Weights of a small image classifier.
Training: muon at rate 0.0016, held-out accuracy 95%.
Data: trained on retinal OCT scans (Kermany 2017), 98430 training examples, 4.5 epochs.
Rows from block 3 of a small image classifier, named by matrix and row number. Rows with one number within an expert belong to one neuron, the router's apart. Each number is 128 + 24 x the weight over its row's rms, rounded and kept within 0 to 255. All counts start at 0. Numbers have three digits each.
After each expert's rows are labels from the 100 images, of 14976, where the router gives the expert most weight on average: "top examples" is what is common among them. Only what is clearly more common there than usual is listed. The data: retinal OCT scans (Kermany 2017). In brackets: how many of the 100.
# router: router (model.blocks.3.mlp.router.weight, 32x192, trained with AdamW), inputs 0-191
# up: expert up (model.blocks.3.mlp.up, 32x96x192), inputs 0-191
# down: expert down (model.blocks.3.mlp.down, 32x192x96, transposed), outputs 0-191

# expert 25
router.25:113171159087133145136127144126082106131143120124112126106089127160122157129148104098127134117127137116100137162093125119101084139077117109137144157147090122157122114118159186118163150101076101136107129148169090137150126145098175157097109127073132153155101102147140081120153153160140145184161183139125112139131141139145138116143143133114106107117143117120115148127126136145145132179160142139081138137150096162107101134130107133131103143140147116108092104152139129140113132182119114124131124055147146131128150099111108098116148123106114104081151176116133123157139099154154132098
up.1:128110092087134121131130103126149115116088149112100132111124131123112129145152121144143177117140150123113107117145122099112104130121097109116119120085109124145117168145156086204121083132117120143146120109107084147123077117138153132123103144140098162109109132128101145144104146145113129091104135142096114173112165125148139161153141130128124137095128132140163116102226114137122116082122178168122137142135127127108137124154105144163079146175153148145134112095183139145168137111131132151158154142113139132117101149091127163157136173154130129141157152133119087117142139159128185142
down.1:093096171142108155133060161063126162139105059200147098178147121142109107116143133123151138151124164111119126117155126120122178149115140144116095187141119138108132125106109159106128165125129151135136099123071114145168101168139122097156138125131120112112125132111110140095148117134129134155130137130129128124137111142131119149127115136137133161115150145179094134096112108146116116117205166139149132129162146136163143135100123122158092098138118147086154130097133139152103103125134137113114123147135093142125126158120135081133132150108128086123128088116120128171155087133144143159
up.2:116156095154136097146149171158122135104174128181122147092120138125118121134088142108100137113143134120131111152137123115142144112119152158136133164126094083140163104098128112130088108048154113142134082102127105170122087123157067130117108102149113154101157116142108165132157146143099123134151137160083143135113159164128107126145131101115125164112127115119159123147123163131107146105140130125130126135071129165140152129111123151135144156122137128108148165116145151084110148120117103125061147150153130182123131158106119126163184118136091114111130146170164141088117131116100107137
down.2:142126167138114111156133142087097096151132116117161135123133130143118157121116070119130105130109115101141141138102113129130161181066097124109102113107097188106129108118108162104172116169127085112141101188119166114147121111135132124145135141129120098124091145150084116110114139111109104116121118137148113166129119089096136121100178156129131168123128131145124178148125105098116141113124153156147119111142101102090106136123104133117095155117115183151119143146091133118126126133133131094087135086125119111172111124110142131172098145149137149115129135180108157171110113167186163119
up.3:080075110138123141151086080126149114140118107119086150180151150143135147112140101115081135141139109120126148113176134107123100141093139129110098137125143090129138105105146114159145105126088128139133119111140117175147130131121175147169166141136098096142139093110127094122157130096103130145128144147106114090134119178107117135106156153092140181088124157129154154146119135137143123110202150139116124147161162134153127151125139133186116135134141148132132113119160138128057126096110148138141146097128138154122107144101123116121110143157126160134124120168063130137118095097173102128
down.3:104121109173075117071115101106128127084134134088121161092100140107152112108133094131113175108109127148160141138122124154116130121130172099156142121127158182136168164114097140132073149153145105133149128110133114142130167103141113089122148161128116124132168095156135125132145131129129098108097119139086117118120108124115133116117110170158149172123120126114150123142126122165111163067110134119152155182125115104156109090105109147094073099127123111106131127124087126133163137091165118123179120134127101108135130111159153118129124116116124123102111123077172113119141121094074124160
top examples: finding: choroidal neovascularization (64)

# expert 24
router.24:137146107143124138170117092160129159166144123097121082131135156126131049128140113105141098106164142108138120131121156084094123092159140156139121152156074147138169123117082117117159160125065143117143165092114140096097094109102085123110180125135169082118129134113122126115145102123138130132137143140110155142125121129169166154103131146155149096092118123176113135095125103124118106137138149088135120121114115176108125111106115109141117117140111151095121135066164116127153122102101115174135131144143085116093108137131146123105121120112131138107125118113111103149111199132132133108
up.0:113143124131124144153106112174129141120090141099190136128158107090131134107123157166121143133149133124095098130185135175136118145124186147123101131165087123134104162136126170118137116150150139107141127133115116092127156186125160126121096126154138129142122075153149100143158110144105152149127145100163108173092117133154116106157125138115141096117175155133163135132132142153110138157122125154121122074100154091134145119134165138154109175128118116144107115131154129180131158107110125129140145110096068144088127165144141102150143145150125108096128156117141062168146134111144149120
down.0:144144114138098122161145121130080113139129140127104091132145118143097199105143090136138118125141128130106185161111122135076157138121142130118128139152157096117133111108153112154114143106121105147162154125117091101169130166126090107117134134096130162175117119128122120119101108102148078133189116122164158099122136148160148110168098139162151156129131132142113118159196147118146080127135132094128106122171098135139152101122148110075163120198121159153132126115154123165133127110096113125100133085145136116118121116138138157118097101136129158151131101115136146078127134118147084123
up.1:121128179135154105145137117148153127137093100156099098119136101096110168104112128098100115117136171126141132117175135154164155113167076151088140078111139139111109137143131135156097166145159120101114125134129131131139150165137206121160135144107120092120129120142117099156108115095096140113124125125152136158094075107100147153132107143130143143162125115091114101174148111153070131136157111157134147115115140112176141147127154176115116131112088091154102114136104132140109114161110132154103098135116112090163108141114133135123076139128128164114162090138116171134145094148138137151
down.1:093122061154093126090165148125131146143136152172128145145113135155127151153173127128137120162096096160121117139138127171127126117154152129121116104141123117117154134134130116121113090160155100149125113153118083119123078160127115113097132119126131151103111097097125122173080093133116099106106124123148159128126066143148120122124133107098107112114147109112094109121095124058126156109129090157138092115139145116117168145153112127108116127103117102092148143092180168119117109100121122096129129145127141154159164112074163167139126121156133184155126161156101120139120092155151164125
up.2:145149083097107103173114155127092194116111108130115115163137142088105063129097088105100122172093141131142117068133137147164124094117119122124111167115126161144138145131117065171111088142134127113137115148126137126125145128157156107147128129121157123107106134135122132086115114107119106124103139135162124145162159158131168117130165183122095156125152130146111132119143131095126140136147116119139118128114106138114143126120109098107144158134038138161123123088132136137148106123126120147129153123119078153148135163151111100174152162157114128122138172130124116147079097142139148158
down.2:138092142135079188114131115174149097155137162160112144126143107149128148119174151122109131127111089108105145127131184147113082147150089116166148099122166128117098175081096145122112145120113130150150155125119173110097075167127116129129146124174127162137100172150130099129119111099119102171130124123135137086136172125127156129092121123134133113168104125118134120105162147095137112144085148092102146147127142136145116167134113145146097092131137140091149105096117121166145158100113147130125149130149139134132128140148161159099111117117132106175132146133134088077135172129116145093
top examples: finding: diabetic macular edema (72)

# expert 30
router.30:096159129152125140139135110158102149093158124116144169159121155145130088117109139162122100109106162148134161130117128097125122168152150127101165138132123099162168117124144082082151140102124126163139182151112116099104124114154182132105151144137105176082145150111116146192144128127147119116133092111102127148108115167127134127140145096137159159111112113128124103110076116103115058115120111099122110149154118100077136124119134127121127118110121129145145100144128141130171148158133139135080152120111171151160114104117124134174110097115102111159177135132122189134155125130105090121
up.8:165157083161133117124126105136094081112159130126172151160147121146083127122153118141123109150151177114112091107139101146161122153098098148091103157129145143097112139085140087121140132088109135140131147108120100116112103149166112101123136117142138073126141112146104131107143126076136101141123131094146166125080094120135129100151154117111093132140133112095152126092153102138118102121117119140148138139120130102136148142131141135160142105104089128095139144101162079135150175091089138168128104113127172121149176134134114117133124192139178166153168133118109127123131083119128158103
down.8:099135159136118112104133148097143167106144140154185134115133113121177123164140125135076157184133113123103131125100124138089105106154149141154137133120149142113149120149087171125117088134167144150154100134099134137161123133140135113104131119113113153169145146159137115142105147165130112122087098174147141125122141139163136133129129147112129092155112091160150140112137103132098131152124098132143111079187133140117134105177151133141108117101085126131089113127144155144084169111146092111185126080132102132154136137117129126131072160134125120095116118093105138164155165168161115166
up.9:142106097145126133136118141135127139130146152085149112114115135104122104143148111144142188117166123139171141180134103119145125127174152074129127157167131096150155108109120110119145170129144146154096145091092127143143105123136101093149101111139152159101123170133091152176114125145109090146140101131129124119119162105150117108107168154132118112112108114121147147110127117103113102139135071110116110181157087157075079129114142083129145111111154154131163127123140120110116145097135102154091102159131083130166119100101125151147137132132178116165161099116166114158096138165151140142
down.9:144158131106132130149098096115128122154119115100121145144122101150161109162130137130126135136114144108123160090117115120112103115119099141124116151109101127132107122142140170136149100118078144145160120126156129150126145102176128088128101104096107081170106133119112101093168134129148098123160126125076097150104098135137145115122156173137075179118195127096154121139114127155124122110108075119108118139113154143123134120115149160071140110099170125121101139144078125137122140166108067170110106106128148095118150144137108134160051122113133090097142126113138138152103121136092152122
up.10:146151116165133114102107118139133124125100147114148123113114172155135116116113155157124122088156101120102080122119122159141088115137107097165121148099119138141141176125127115139131150103112114142047110125108128101095109141110109132136094136131132104125163114091109078108110149178133135146107124130103143105131157153108124149104079142168136102148137098121150153117142175112108147110135167128114148136106162123186073151132096136124159146145146129135126107134116133124088112080122134123152118121130096124112180094158097089157130066175090150123160095147133095161123120104112122100
down.10:108110121138107142117134153155153141115150119138100120109133140113128139109138161119129136096099078136088145109104123090118112142124146128113136126123137139132111139092132105115117113124153115107184107123144152148130117171097138137159123149142113149158137086177146140154145136123157167168122117151120124145083142143139097111092142105112176139161106112128109124138102150174133117114145124138114116130150111144134161134141138117132134134138132121212153103169140161161189118111124131147098136052113168140114111129118130158077110145166187105137085110107106145075201122127126134094
top examples: finding: choroidal neovascularization (73)

# expert 29
router.29:122105069087147135136091114136150175096141128105092156141152168097130120135114125064193101121073127146135137166124136113119122112136086155106116121139113113135086115150125116089125133140113100144088161080151111147112155154132105119144154137136116132098109126111160100127122105128095190134105102138120117105163167127120158148118128120118143160101097130183104117161157108124112144134114163159113109115105151121120156139141132134140102149101114124135134125158128122135131113181109142106100109141135154128136158075121144114112188116137122151111171165159136151136090081115098139109
up.1:154131127098142167164121115117135128136137142128122130133095111189120108158083130122150111121158155141138119162118113129128159092118141141136134121136118101126107140120106128143121159100143101101173115128086091153136073143091141099154170130146121138142114187152129150151120145145132146133159157119154168132098121119150113138153135092079148113109166101105150138163107132141124110108111104144139160145158147170142123060107106107121118150129142131132174131151159138116127163122101100154139119124145120125162116123149150172125156121125104141162138110076080100175184107173088146174
down.1:142108148155119089148132123076137144106135103135117142137109103150143132145079087157184117126166113145158137186119141169130101125142122123101133106084116123125124147119151129187110152149131157116185109122134144102135139108091095163135137086116136115113111113130131114099083132158119135125112083123175108108120117116190114132126133086097141137128124151152151136147127110081070100093128107121105096147110143101130115159160155137110109124151158115126060125066138149111121142128159139117128138078157133070119114104150138110126109119126138148144128118125109124134130111085160150158
up.2:137143118107124149123165141130110117121164139130126112152151113122109124102122091110119114130102148137136168161116103116107116147087108164083122095180090175100145152146137110128100117150122075137113131125115124130181091148173146127109109121160093151124146134128155122119151143163167158173153135102100119115115090114149147134130123138099139178145179128124118105133115133157131111128175139128133158096076157118093106138097074141102062092093116108188105121143105091124117138121127155122113137127140141131111123124091145127125128131105152114176109147096106140124105191136116098137
down.2:095111094161111134160102155128120123138150097135106123121157107101135087122081128117143125114165169138175130102068134181150147113144126124148137140126110115150098139122104124136148170109117146113146132120154128144112101111102155104088123140082127085156097122102125124085097150115129125090138142113102182074119131137153156146132111139170127115135141138164103133121120114101145122092148144159128105135130109138157168089122087117110118079150112137108121205124155085104112070132129133161134110102117139114090116131123148172129125111130138174105101134149172079133106125125128111135
up.3:102097113127151127134171132121140137124140148168136125117109141156149157135124126089080123120121117127134103147141164107137110112136089162119145148099148093162110139112141125153134095075144152131134111160084126120118143123114133145163138120119116133151113155122129112151082152063113075137185096160139162160176137113121109172139150105132110130118143136117138123090107088163148171117157141147139129160147113133139124123085107130133130137112187112132124146148138134101083137118106128127143067121141154093109126113094111137166110109093116121134180115120103124094114063166152093174
down.3:129120122107100142123120145087148115165126145160109094139125156127108150144121134133164149133101139116124098128108095123140145161114097177120148146096116109084149145139194140150096142169139156123139153091131119150151162091121096129118136095170094183106135117139104091081142127108115106162144118158126152102092125124132127122131147111127142162128123110108111130111145149128102155077109153106129153128128132142126095155170121137160106148119072142119079123129100139192085085125133120125134141093133141116133115126137171159148161093157107151117140117085161158152175138122092085137
top examples: finding: drusen (42)

# expert 3
router.3:142096110101120104103132125100090136122115149182100110123122123152122168142139119150120129090099125141159113117111128084088115113141147129136132155106166156106121134155168099107129127150093110130125147120163084120164127131130194154139204119113152146158121108150110114130076152100137143151130086130124114095083139163153170158097126112121107086112163111118091180157134113160076121080159126113114134120150127132123150149187136145167128138126148139137126140139129134091139109143104147127125125139123136160116148100143116135073144114114107107128140168115127159093119130109179100117
up.0:118090093148115120102114116147142149160104080092132144156124135113134112131141107127093121121075154129152065172169164101127121117172139111103098140150140104121141117104150091163134114172114113134142136121173115120079178119116087118130194106123159121077105137119106080133114149106124115107125108120136146129156136121117157122120101163098141170116132103143164107127160148111122149111132138132121132098143138107140127161085124125108152162180111141146138080098171120118106113119135122133143113128155101103160127164116136084111149097171118145152101154127164156125129098113126144170
down.0:105129145080119105090133097129117160092152140081104134147133117126155110088095127095140113096134112179135100095151092169157153150090136088137140094115114140112132146086101141115144170074107128136118116148117117178123103113137121125146137148129129119101163077104115117132152115112115100112156117103078182139134119100052145087132151125161110117113101091098110125139134131118158111157117088129125188125121130139149109122117139109099152089120122124125130118106133124127095133143138098128160123123122138109121102110132128160130130120113152129158131146155133103136076063093160138089
up.1:098122139138107137107149139125093111149091121072141126084093124141121098133121133155115134149161150124127149089082102144148183126140085105130161122104171140111107131138117095150123140098127114109160100135165099147109149085129169101125123120106114154113108138110135124152127142109163039134123124125089115150119084141098117105128090130136154130181148113138107140133139087142107107136067128150135100139130120154130106163094193146163150122153167151123143184128096115140130151145120127102141134146100118129081132110102114174117113105117123118126151088095123140142135105151116141146
down.1:127137141169111117139136103116137112140121162175182146157145158140113145118111136108106154123132119091134112165134136147125120113132136150109131079134067136149131111113163118169151131151116168116133122135162112122127133173069124131095134161143112157146107129104104153071143144163165169170146147110157111113143189083057103142128119103138169148150121143119110121163121187126130142087138082109127130140099188098112150128130106109158136109119108102135124115161139123157106126126080136118127126155105116093106136083120156131156156094131130121107126127158122124121131157110152115121
up.2:129101117133152165151150156127112110119139118152129184139126116145114147083138127110135144153102114131123132102109115121154101152143159119190115127188130141097131147094168127127127134173131155079136124135153141159128085156144115160095121148155122121151167145140142124128146148089136143116120134121132094179099131140134109154110155153169129116088130108132133135084151143123128117163186173118155153122160106109142140104099108141121109143171110168111142158135115154093103083128115086160107197114173150163092146128151122144144138161144134148137126098161120118138108161138083142158
down.2:122153118126097096130155095136141127137114086128137152114135105147123139145145138130095112120141151107115110127124155137128098104130151097088186146116126085088124103103125120139149115099166129141091123152150125151135125113160106094148168095110083117096109156138118153101130107106114148114114088166139150116104151149121140119113126107112124144131084153091123166087130146155144130107167095160130155118139117166124128144162137088120164138179136116113118055129156114118128108160156155132145104157145114070165128100128141152136173138152112109162080154091101117141122073134076156134
top examples: finding: drusen (39)

# expert 16
router.16:104132133132150108114129145157122091097118150125136139144129142134146155119072175100100166166158121111155141167141119105090134117139116108159121139157137141113143151141158116090160135084144132145088082113143158172158132125128181142140102123148138147136151159146138081099164150124132103102088107112121065122070129184108138138144155129148142159149123140143134130105115173092135157155093153164158112120148116140114098119117156117137098136102141132095146091153127109113135163137105116095121160141140125125130108102082116136127168160113142148108140141105108076172120155086143119146
up.0:122131123087132106137111117114161126140123115137100087151141130130155134074109084192132151118132097139136131106171147143117104112115124088138076132149089130095150114096110111092142103050084145105179138130137082137081135125153142131125146080187165136122157118118120155129125134129122139120155115181127096101131099137116109142071064170134147150152125115096121142134124146120105103135130167141110160131113158132168157134146096137126111123116125126138124087101118092146118160148122135155111138153098120101116104108118119094119123162134133120120145130149117097155084138096150121128
down.0:098119104156130137127137114119095121140122113087113122118112095151100103130195098131134175132097148095107155119128109120100153150090142151136134090113120130144133137132119164141137130134173112117095155128107149139125082107100114076163139147112089123136080132155163149106143130148122171142105150129131123124095154169201154095144166079150126129183145124169139148141162142147175165120094141104120153122090130149123081130132146082131115114110175115072106081144111128122151132117124149137115137107121152098128139122141130134113130116127164153079101150107122110117146147128160137117
up.1:112135066144100117064130092152133139123137102106147149114119130172164124168127152147168117141109152171116136125177081129111099117171154157119093136097106121101107155125138121162102136086070179107142147169114156090098128099158098143131113120112118118143158139087127151114124086109129115125147134157140134126159144139130129111132151166102078104117146089130122096134092095141128100145154107153142128132129115096144126117169123151107132090146123103144115162141151105106171137093118169146138111137133121119098112154141107121111142133104102140178118142108140142106166122102091127092
down.1:156079120160118139141117145128137196122092081170127169082127102117147145124116127162107130104150100120084104098064149102130138109165132137161129116194148100143139138120093135110136166131163124120094134084137133171166126148119123128152118129162113159144143109161130115094115145120133111118120135120107139146089100119126134128117110156149128128109141154112128119144183126106114144140143114171150123156107156120117137152113136144112105141101135180163101117129131139148080105157162084079126136152173113101152104115118110127093107132135137200138148095136103137131123113142151136097
up.2:116100134149124114121138085126119121117152130100119160115158160154128142141165104150121110110139161136123120184133139089174124129143160154134143139091165106122141110127121181095099119118133123097135129131124128140098123133155085074113108115130122100124136107138114101093138100102149151125137143135083079154135124105120136083116175137097142142175077151128129120120173096097117109126149145189145130134143117126143151150106085153159127173113143120135122125100149117133128131128103155111133144110161114164100113150141122096141179132140153172117156180166157166116151062098096143136
down.2:091101153107143171140186150123145116136136094100122145137155080137139125149129132119121106090135107126121129093118135139143134105120196137160116102146088095111151122115136110116144106127113136144117132107114141102098131137154129124144120121096155153162103121080092118147085141150103098089147152057124095113117163080096140145158154110151140110120117126146134138125118145140111135121110145147126122120139100159065108076126052131064100114126128116137108129082140123116150129154108125168128128092113132132084091165105151125159156080129157148143130119125161144110154110147128138132
top examples: finding: choroidal neovascularization (59)

# expert 22
router.22:143155117138128130145106078132144132118144166144125146135140147153119148133139105117095077161119116144110096192156146088164075116139139106103144098158118131121168133139124126128137124174167069127089117118073169123110110145099125115140133122147109145083147138141112128104092192148117163145117162124134126147108124154116074152132096114159153147125112121146108161150129142177131147153145131126117169128091150094116099134147112148158114116114134135106114086127135152129095154128117151118139166145153143179137143112130111091094157102113101145172144095129113104105087120101106098121
up.0:065123068101114138130172104112125126123155140076132124130141144179117157132125135161147161097144164130186169134139178162140134120090143124124165135114115127158094100087141137105127145112104101142144150121103124119127115174143104129112125133131120108155150137126156111170152134126125084139102108137159102118165131143152120127147145135113090106147139153144158131138124167129150138158139119129136159147119117116112086157113139102144089159087177147099096098105091161153150154142149123132143151124146111099146106110132117148176132129148085175124102124118160115164175128115126183149
down.0:147106135131126121116192091152118113100093130146134136158140142077120139108119149096114124116144100141099111053110099159171118139126109139117127099099149116139112145100137164147161143142142142153184130115144176168127118180108131148096139103121112105136141109086142198127124112100124138121117115112125148157151132119132107103123124127094125123116150154087120132134065117159160138122117101152140121087142170122128141139110098163119154115161153087156120132139125133110120121130177110142125164189138138127105114102147141160101124135140142105148092120118140173056112148155121130133
up.1:123111166091102132137107174106144138134139151137147108127102119121154114126122124118136141133123141140166159094109126098161118110130144137131150138128097124124103175129122162168114150130162153093066142108113106090137145154114159145123097151160105151119135109167149154124148119105124110156121157121183128132192131119101126096136137158115130125139122140119115156157168158158142143105158097149168110121152150128098114082153137106171181125126142114139082134101090120121122130153138174141111121136155116106107109118165120137165197161090067114158118127109159139097131155161151126157
down.1:090129134112072146131129149105104136123161166114082117140135116145117126120108147164133105116159161134125139115109109121090101132163131130115118118103148153141138116109120111154157126133153140111142173142105103122167114146163116162150159141128132129114145168082142146152140142149097122157138095135145145096159125134160098073130155118144178173132168164133154146123106120114133087120086148164133136111120180154139166133108124128114125110151116132100172141123104130131148126100223130132134126155171130096154126073155156117182145114098145081150102151125131176139127120124133141136
up.2:156130103160144082106160119127104127156120163129161139138102123160110124139121113142119126109066121162144150174131139121130112136130129130137141122132116142146128100098129110095159132138108083133159149123141131136122111142130131126122131129178129190169158130096120133117133138174149141138113090113115089098132136168144087079128131102175186141142133115140164130114137180107117116123156155143141140119117148154133140105164102122085121122128126136157134138132089085123142093064117111099159163128182147117090182120129139128096120083155142152118130086094163144114161111117083095130
down.2:132175129088117143132107131137140132126147083134145137153142125180140139105128141111149147120142159153107114163107143172154091102093125133155126135174119107172155129105183136153120136125130122158152174125114126139133092073134158133108110140157115145132149137087133124133139149094149160136094126085087082169103121153120125121169124139167113121107150171123186121108116125111109069118074113131122086115096130123092149126139117156137138122150144068124144106152108124116140117093135114135141145101120195130117098137123139119189108150145101159096123154138159125131138136132099120150
top examples: finding: drusen (40)

# expert 15
router.15:116123131115106139124125154152132109144139116125132094139118162102094118160134112089102141114101128129113108172118136143113055135120137149125101102121166119153137135112125135122094105116108131119146099108107107184132203152142128124157115124116160181120138140139133098107136143069089132164128093136071106142092113092125140113117125099124087131141142107099106121104120120132127153103113127088132131068131099123114098122095117118112159182122163153148098118193107145111140153141136159151147143161157180114074119099131083131110155135116107110127138116144111151158128138099156151112
up.0:112177146129102117152122091108122147129109133120111140118075104155135150087146132098135111114164135134126072112118128128108140116130174144125136146094096146124150117119180110146186121098113102094201095134146138121097111115094150150152147129124135119157110154093120155120097104109152102102139118151146176176116138124120168116101144159163081113079125140141149144133140091120122132142153133109102134126148141163133173132136119130129076096113092143133112120070142147149124109131141125151105135050131181132152124161151115113115155117157128142125118145117122105134156139125078118138
down.0:141124152109140141112113133127096104132124171102132134114149096133097153132142173125101172093142122106106088142183106157124129076104100097153100143092161096136136155102141135124174137144132155137094141138140134138107126145131107089118133137085137115137142103139102130123102094088148169130081110114101141145127138131128105172105158146136176117132121123113129156125117160102073175105123156118126156124140135097144126089085156119148132142118139109098158114177131156129169100097121076166113120140153112130098128085111118099124154189145127108096144117091159139122135159133156094109
up.1:138117167158155149125128129094145145115127115145108128118115134133139120140125156070122142162145154128100079099151110103137109156105126111100109100147129134130121105156175119150128097133127133116132114142107152124129112122172131092100118126121099138164160114156139132166139105131088129084122108123141117173086141130123094147109158078143094137126102116148147084163111114097137150153139144195056102122120130129102160122063128121140085098129128077113109137113167138120110151148108111158091120137126156161143103135156110099105158197104119115150120169145136090129144137152161116121
down.1:146141130107116176126114126158166151090129164122102117146146137111115155105168112132109099127091131159112104098082135121122143129138174096170097143156130134104131146101123163141084130164117103151078148136157151128144144100121165107098191142155139138082117092169161151131131122126113123127130118131095128123127125136129145153080096156151160158113087130108148121152117122158166173103090119113140130131098101095155112115122165129086137100133105126128117114171136160118118114153140139176139123127138107171162143108162127136080164108120116158114080135084139149122140104098104107146
up.2:141116095151136147099149109121145164100147129122123153147122155131105090129112125134088093113101095160107145100114134107106160153153123088158124123090120151143147191130126135128126116099109113127184142126120124077115102072139163070111118118114132131128095129141123145151149121149114112132133088164105132103118180089126107139112140161145129119124155079136164072126132096123133138109109164108152152156158120169125123152111091141082134120122170100125107080146125123101141160118118105106148134138159093092170141082116117101143154086130078138122131147115116122128171100115100118128
down.2:148139146137160138157127171120179132153113131149118136140129074164120141106115111096152121131149088141111121127140085154147145180104116168105172159096126118143167077143115149116115165181137133083109130099155121110125122134118122107156173181134108112146148107104134125138145134133111114121162143125128195124134106049090139143106154153129159185112119130125103119148141135112088162078126124089151121139106159130150124146098120103114139140122084149138143139111151124107129088142075127130128156116112125104105145149146162135128133108128122136178133136105130141104136111165161125112
top examples: finding: diabetic macular edema (50)