A small image classifier, trained from scratch.
Model: 10.7M parameters, 96-pixel images, arch vit, activation gelu, moe top_k, num experts 32, patch size [6, 6], layers 12, width 192.
Training: muon at rate 0.0016, 6900 steps, batches of 64, held-out accuracy 95%.
Data: trained on retinal OCT scans (Kermany 2017), 4.5 epochs.
Rows from block 3 of a small image classifier, named by matrix and row number. Rows with one number within an expert belong to one neuron, the router's apart. Each number is 128 + 32 x the weight over its row's rms, rounded and kept within 0 to 255. All counts start at 0. Numbers have three digits each.
Before each expert's rows are labels from the 100 images, of 14976, where the router gives the expert most weight on average: "responds to" is what is common among them. Only what is clearly more common there than usual is listed. The data: retinal OCT scans (Kermany 2017). In brackets: how many of the 100.
# router: router (model.blocks.3.mlp.router.weight, 32x192, trained with AdamW), inputs 0-191
# up: expert up (model.blocks.3.mlp.up, 32x96x192), inputs 0-191
# down: expert down (model.blocks.3.mlp.down, 32x192x96, transposed), outputs 0-191

# expert 18
responds to: finding: choroidal neovascularization (98)
router.18:158073148154156121109136118095174135107106094088173209078100151146134148114139155180167137113137124105179064143191123106125140123139148116173164151140158108181109091145144056154158131119117105128079099170132117117141163155139175177130151132146109182125155146150144181178142191125121100136096161156170179127133098165068061116181112194130055148145175137129099161136099061182115188101165138173129164140086096082130121142085131138122090108112147116109115103190121126103104175162130135139153145137141144182151116090178136088134140124070042104119166136126160151184142099116096111166
up.8:049092162115114143095144147152087123125135153144105125171111107120159152111138124172087118145095128181105179105138095092093150178141094093098141088087204127120144116196164120131117098139124138166141136175074068149139101118181136118172164116071056128116132128100114134183169099140137083135106167141165183127131170135189128045119171107154086104135126123137107161116109056140163110155079170111136058084066134185103168146201169126094120106094181146122129100166142127161104198140109170139113111130142179101163122131158132114139142153102122167122121122110134183111164172108061168115
down.8:112129101122142180103126093129074120121137110098070121147141135145114095169103131109130113081162174098113121153220142155137137124168159148198134178143143117095063088077121172126177192084097137079086108174171145152162133078097162098120136183090170162099172177165129107118104149095156108146088174105106137143106097122130158126127119229164134120156119182137129127124147126223124083174101128182104159104119078100145075145133138146116151119150179137155088148179104128111172113144137103129094098145164111134163120109168140068106167162073157101100146099088131100092181183100133111099

# expert 4
responds to: finding: normal (81)
router.4:110113078098124106144108099157086172066108156060073114105129107119190118094089144064057118157074133091086179167125180068191131110127166080174117124146119116059172119167126189087177092132108128142061119097143191141132150178165109047152156129165111142136068111118151105149072125158141157142174154140138111161132125142106116119107154141113126070161161088127141100173159067109112102112165107147088139113151150160179138135116107143137104098166150192089077109121140104185189139156113150134120099118100123088169120135146144126160145108113116113129136148092137066083125137173172152136
up.0:078097122157183094153155160143132123087163118158102135065053191119088114127199109175124191161117154122122101136083152085106137169131191112144120153075102125107097100120124080155118133089117084142049166101150175153176138105118117196102202104118128130131133107128113158097031121113150118113133173100101173143133174138143174131148139217169137144138110135119199129115159091140129077122161119149126125175227121115102150128115123099130120063131125137159168142094120210161093160110156131131131136081118162159114102127152121146142093142158135072143095130136086122109169120089111134149
down.0:153113095181133094103100099148118126142085142112096187132148097105105145109101088125116127088133126132100131152220101133121105095155164130133138125142141096167096074121199124168097185148137163204129066159116066195166154171128082127138096072114049162138089070123115075187155115145083141124096120113200087150105127149099076144138115092103189119130081124100125119152188117112148149150118164080070177135133114128109127134190120121159103147168141095076127139061142155099149120131067153147067145117091084128168131157102092122112081138128165172112148160158157110160092138120132154173

# expert 25
responds to: finding: choroidal neovascularization (64)
router.25:108185169073134151138126149125066098132149117123107125099075127171120166129155096088127136114126140112090140173082124116092070142059113103140150167154077120167121109114169205115174157092059093138100130154183077141158126150087190167086103127055133161164091094154144065118161162171144150202172201143124106143132145142151141112148148135109099100114148113117110155127126139150151133196171147143065141140157086173099092136130100135132094148144154112101081096160143129144108133200117109123132123031153151132128157090106102088113155122099110097065158191112135121167143089162163133088
up.0:135155111136163100137169146122093096125126152138165120192142064083122145085150162170067171071084131113072172121169132093095127149120128149148138164086096097207084118139120166082164049143131141121150135079135105112183098115103116057114125176154153154180084149111111118197141158106153152110139103122156148098124114118136109095134113121144132159099174153109140159114086101111158159145142170084129163109121120122146157077127127096140111124074164137187097164108081157140113129135113141083101037105138094131132119175088111079138121057099155084039105153155106144103152057140194141088
down.0:163164161093132151097131078139171111081119148096107111103165211138126105175112090087122138119110123085162145162186167123164104152132105144185119092121138165123121069116068180059136132118078104154100153124144140044086138139137167125101117107096139142097176140155094122089150144145087116087148119116149082146148071136115142125140166165117108172131158142177104163144164130102164086138156085136077120131120149072053082105071057177111150126143156112184072097090160110137156098108149074124153152135157146130180099127097101074121086126127165140163172105126075177094074081145159110163

# expert 29
responds to: finding: drusen (42)
router.29:120097050073154138139079110138158190086145128098080165145160181087130117137109123042215091119055126152138139178123139108116120106139072164099112119143108108138072111157124112076124134144108091149075172064158105154107164163133097116149163140139112134088103126105171090127120097128085211136098094141117114097174181126118168154115128118115148171092086131201096113172166101123106149136110174170108103111097158119118166142146134136144093157092110123137136124167129120137132108198102146099091103145137163128139168057118149109106208113140120159106186177170139159138077066111088143102
up.0:156093134142118134139172154121140147182183084151129138121135130124109114106122124172084102124082167142079161164117138179084154128219145136078137112121156131162098131089102165125147075144149110082175166119187096130081085157149126108107083078095177129092135149104124137189101160130160116104149149136143115175144184082113162086103114147100087118169120117138132092150164244127113076125111100151167177162137178141050140184085091128130148093140124159135176198169088150125133136079139146191148128130090102161155145151068159152103117155146134144076147177062130115105121087134150103110
down.0:133160125106117094121126176110110106120099123162162086131124117103135111197150157143158149112126153066149101143141165103150131075126115097172177121158149117094118213172148085150168183145121148168138117105150118139093124154131165123147124162153190080158123112161152115120096088127127095134095127142121122160114150185110077176108092074113169133157236137155201137140084163123119118160122056106197093133161155078129093125093120113141100151126133163078119047160060146169147130111166117101143089061120141151128163155193109117115134110132060114197149087094133080094104177115099106151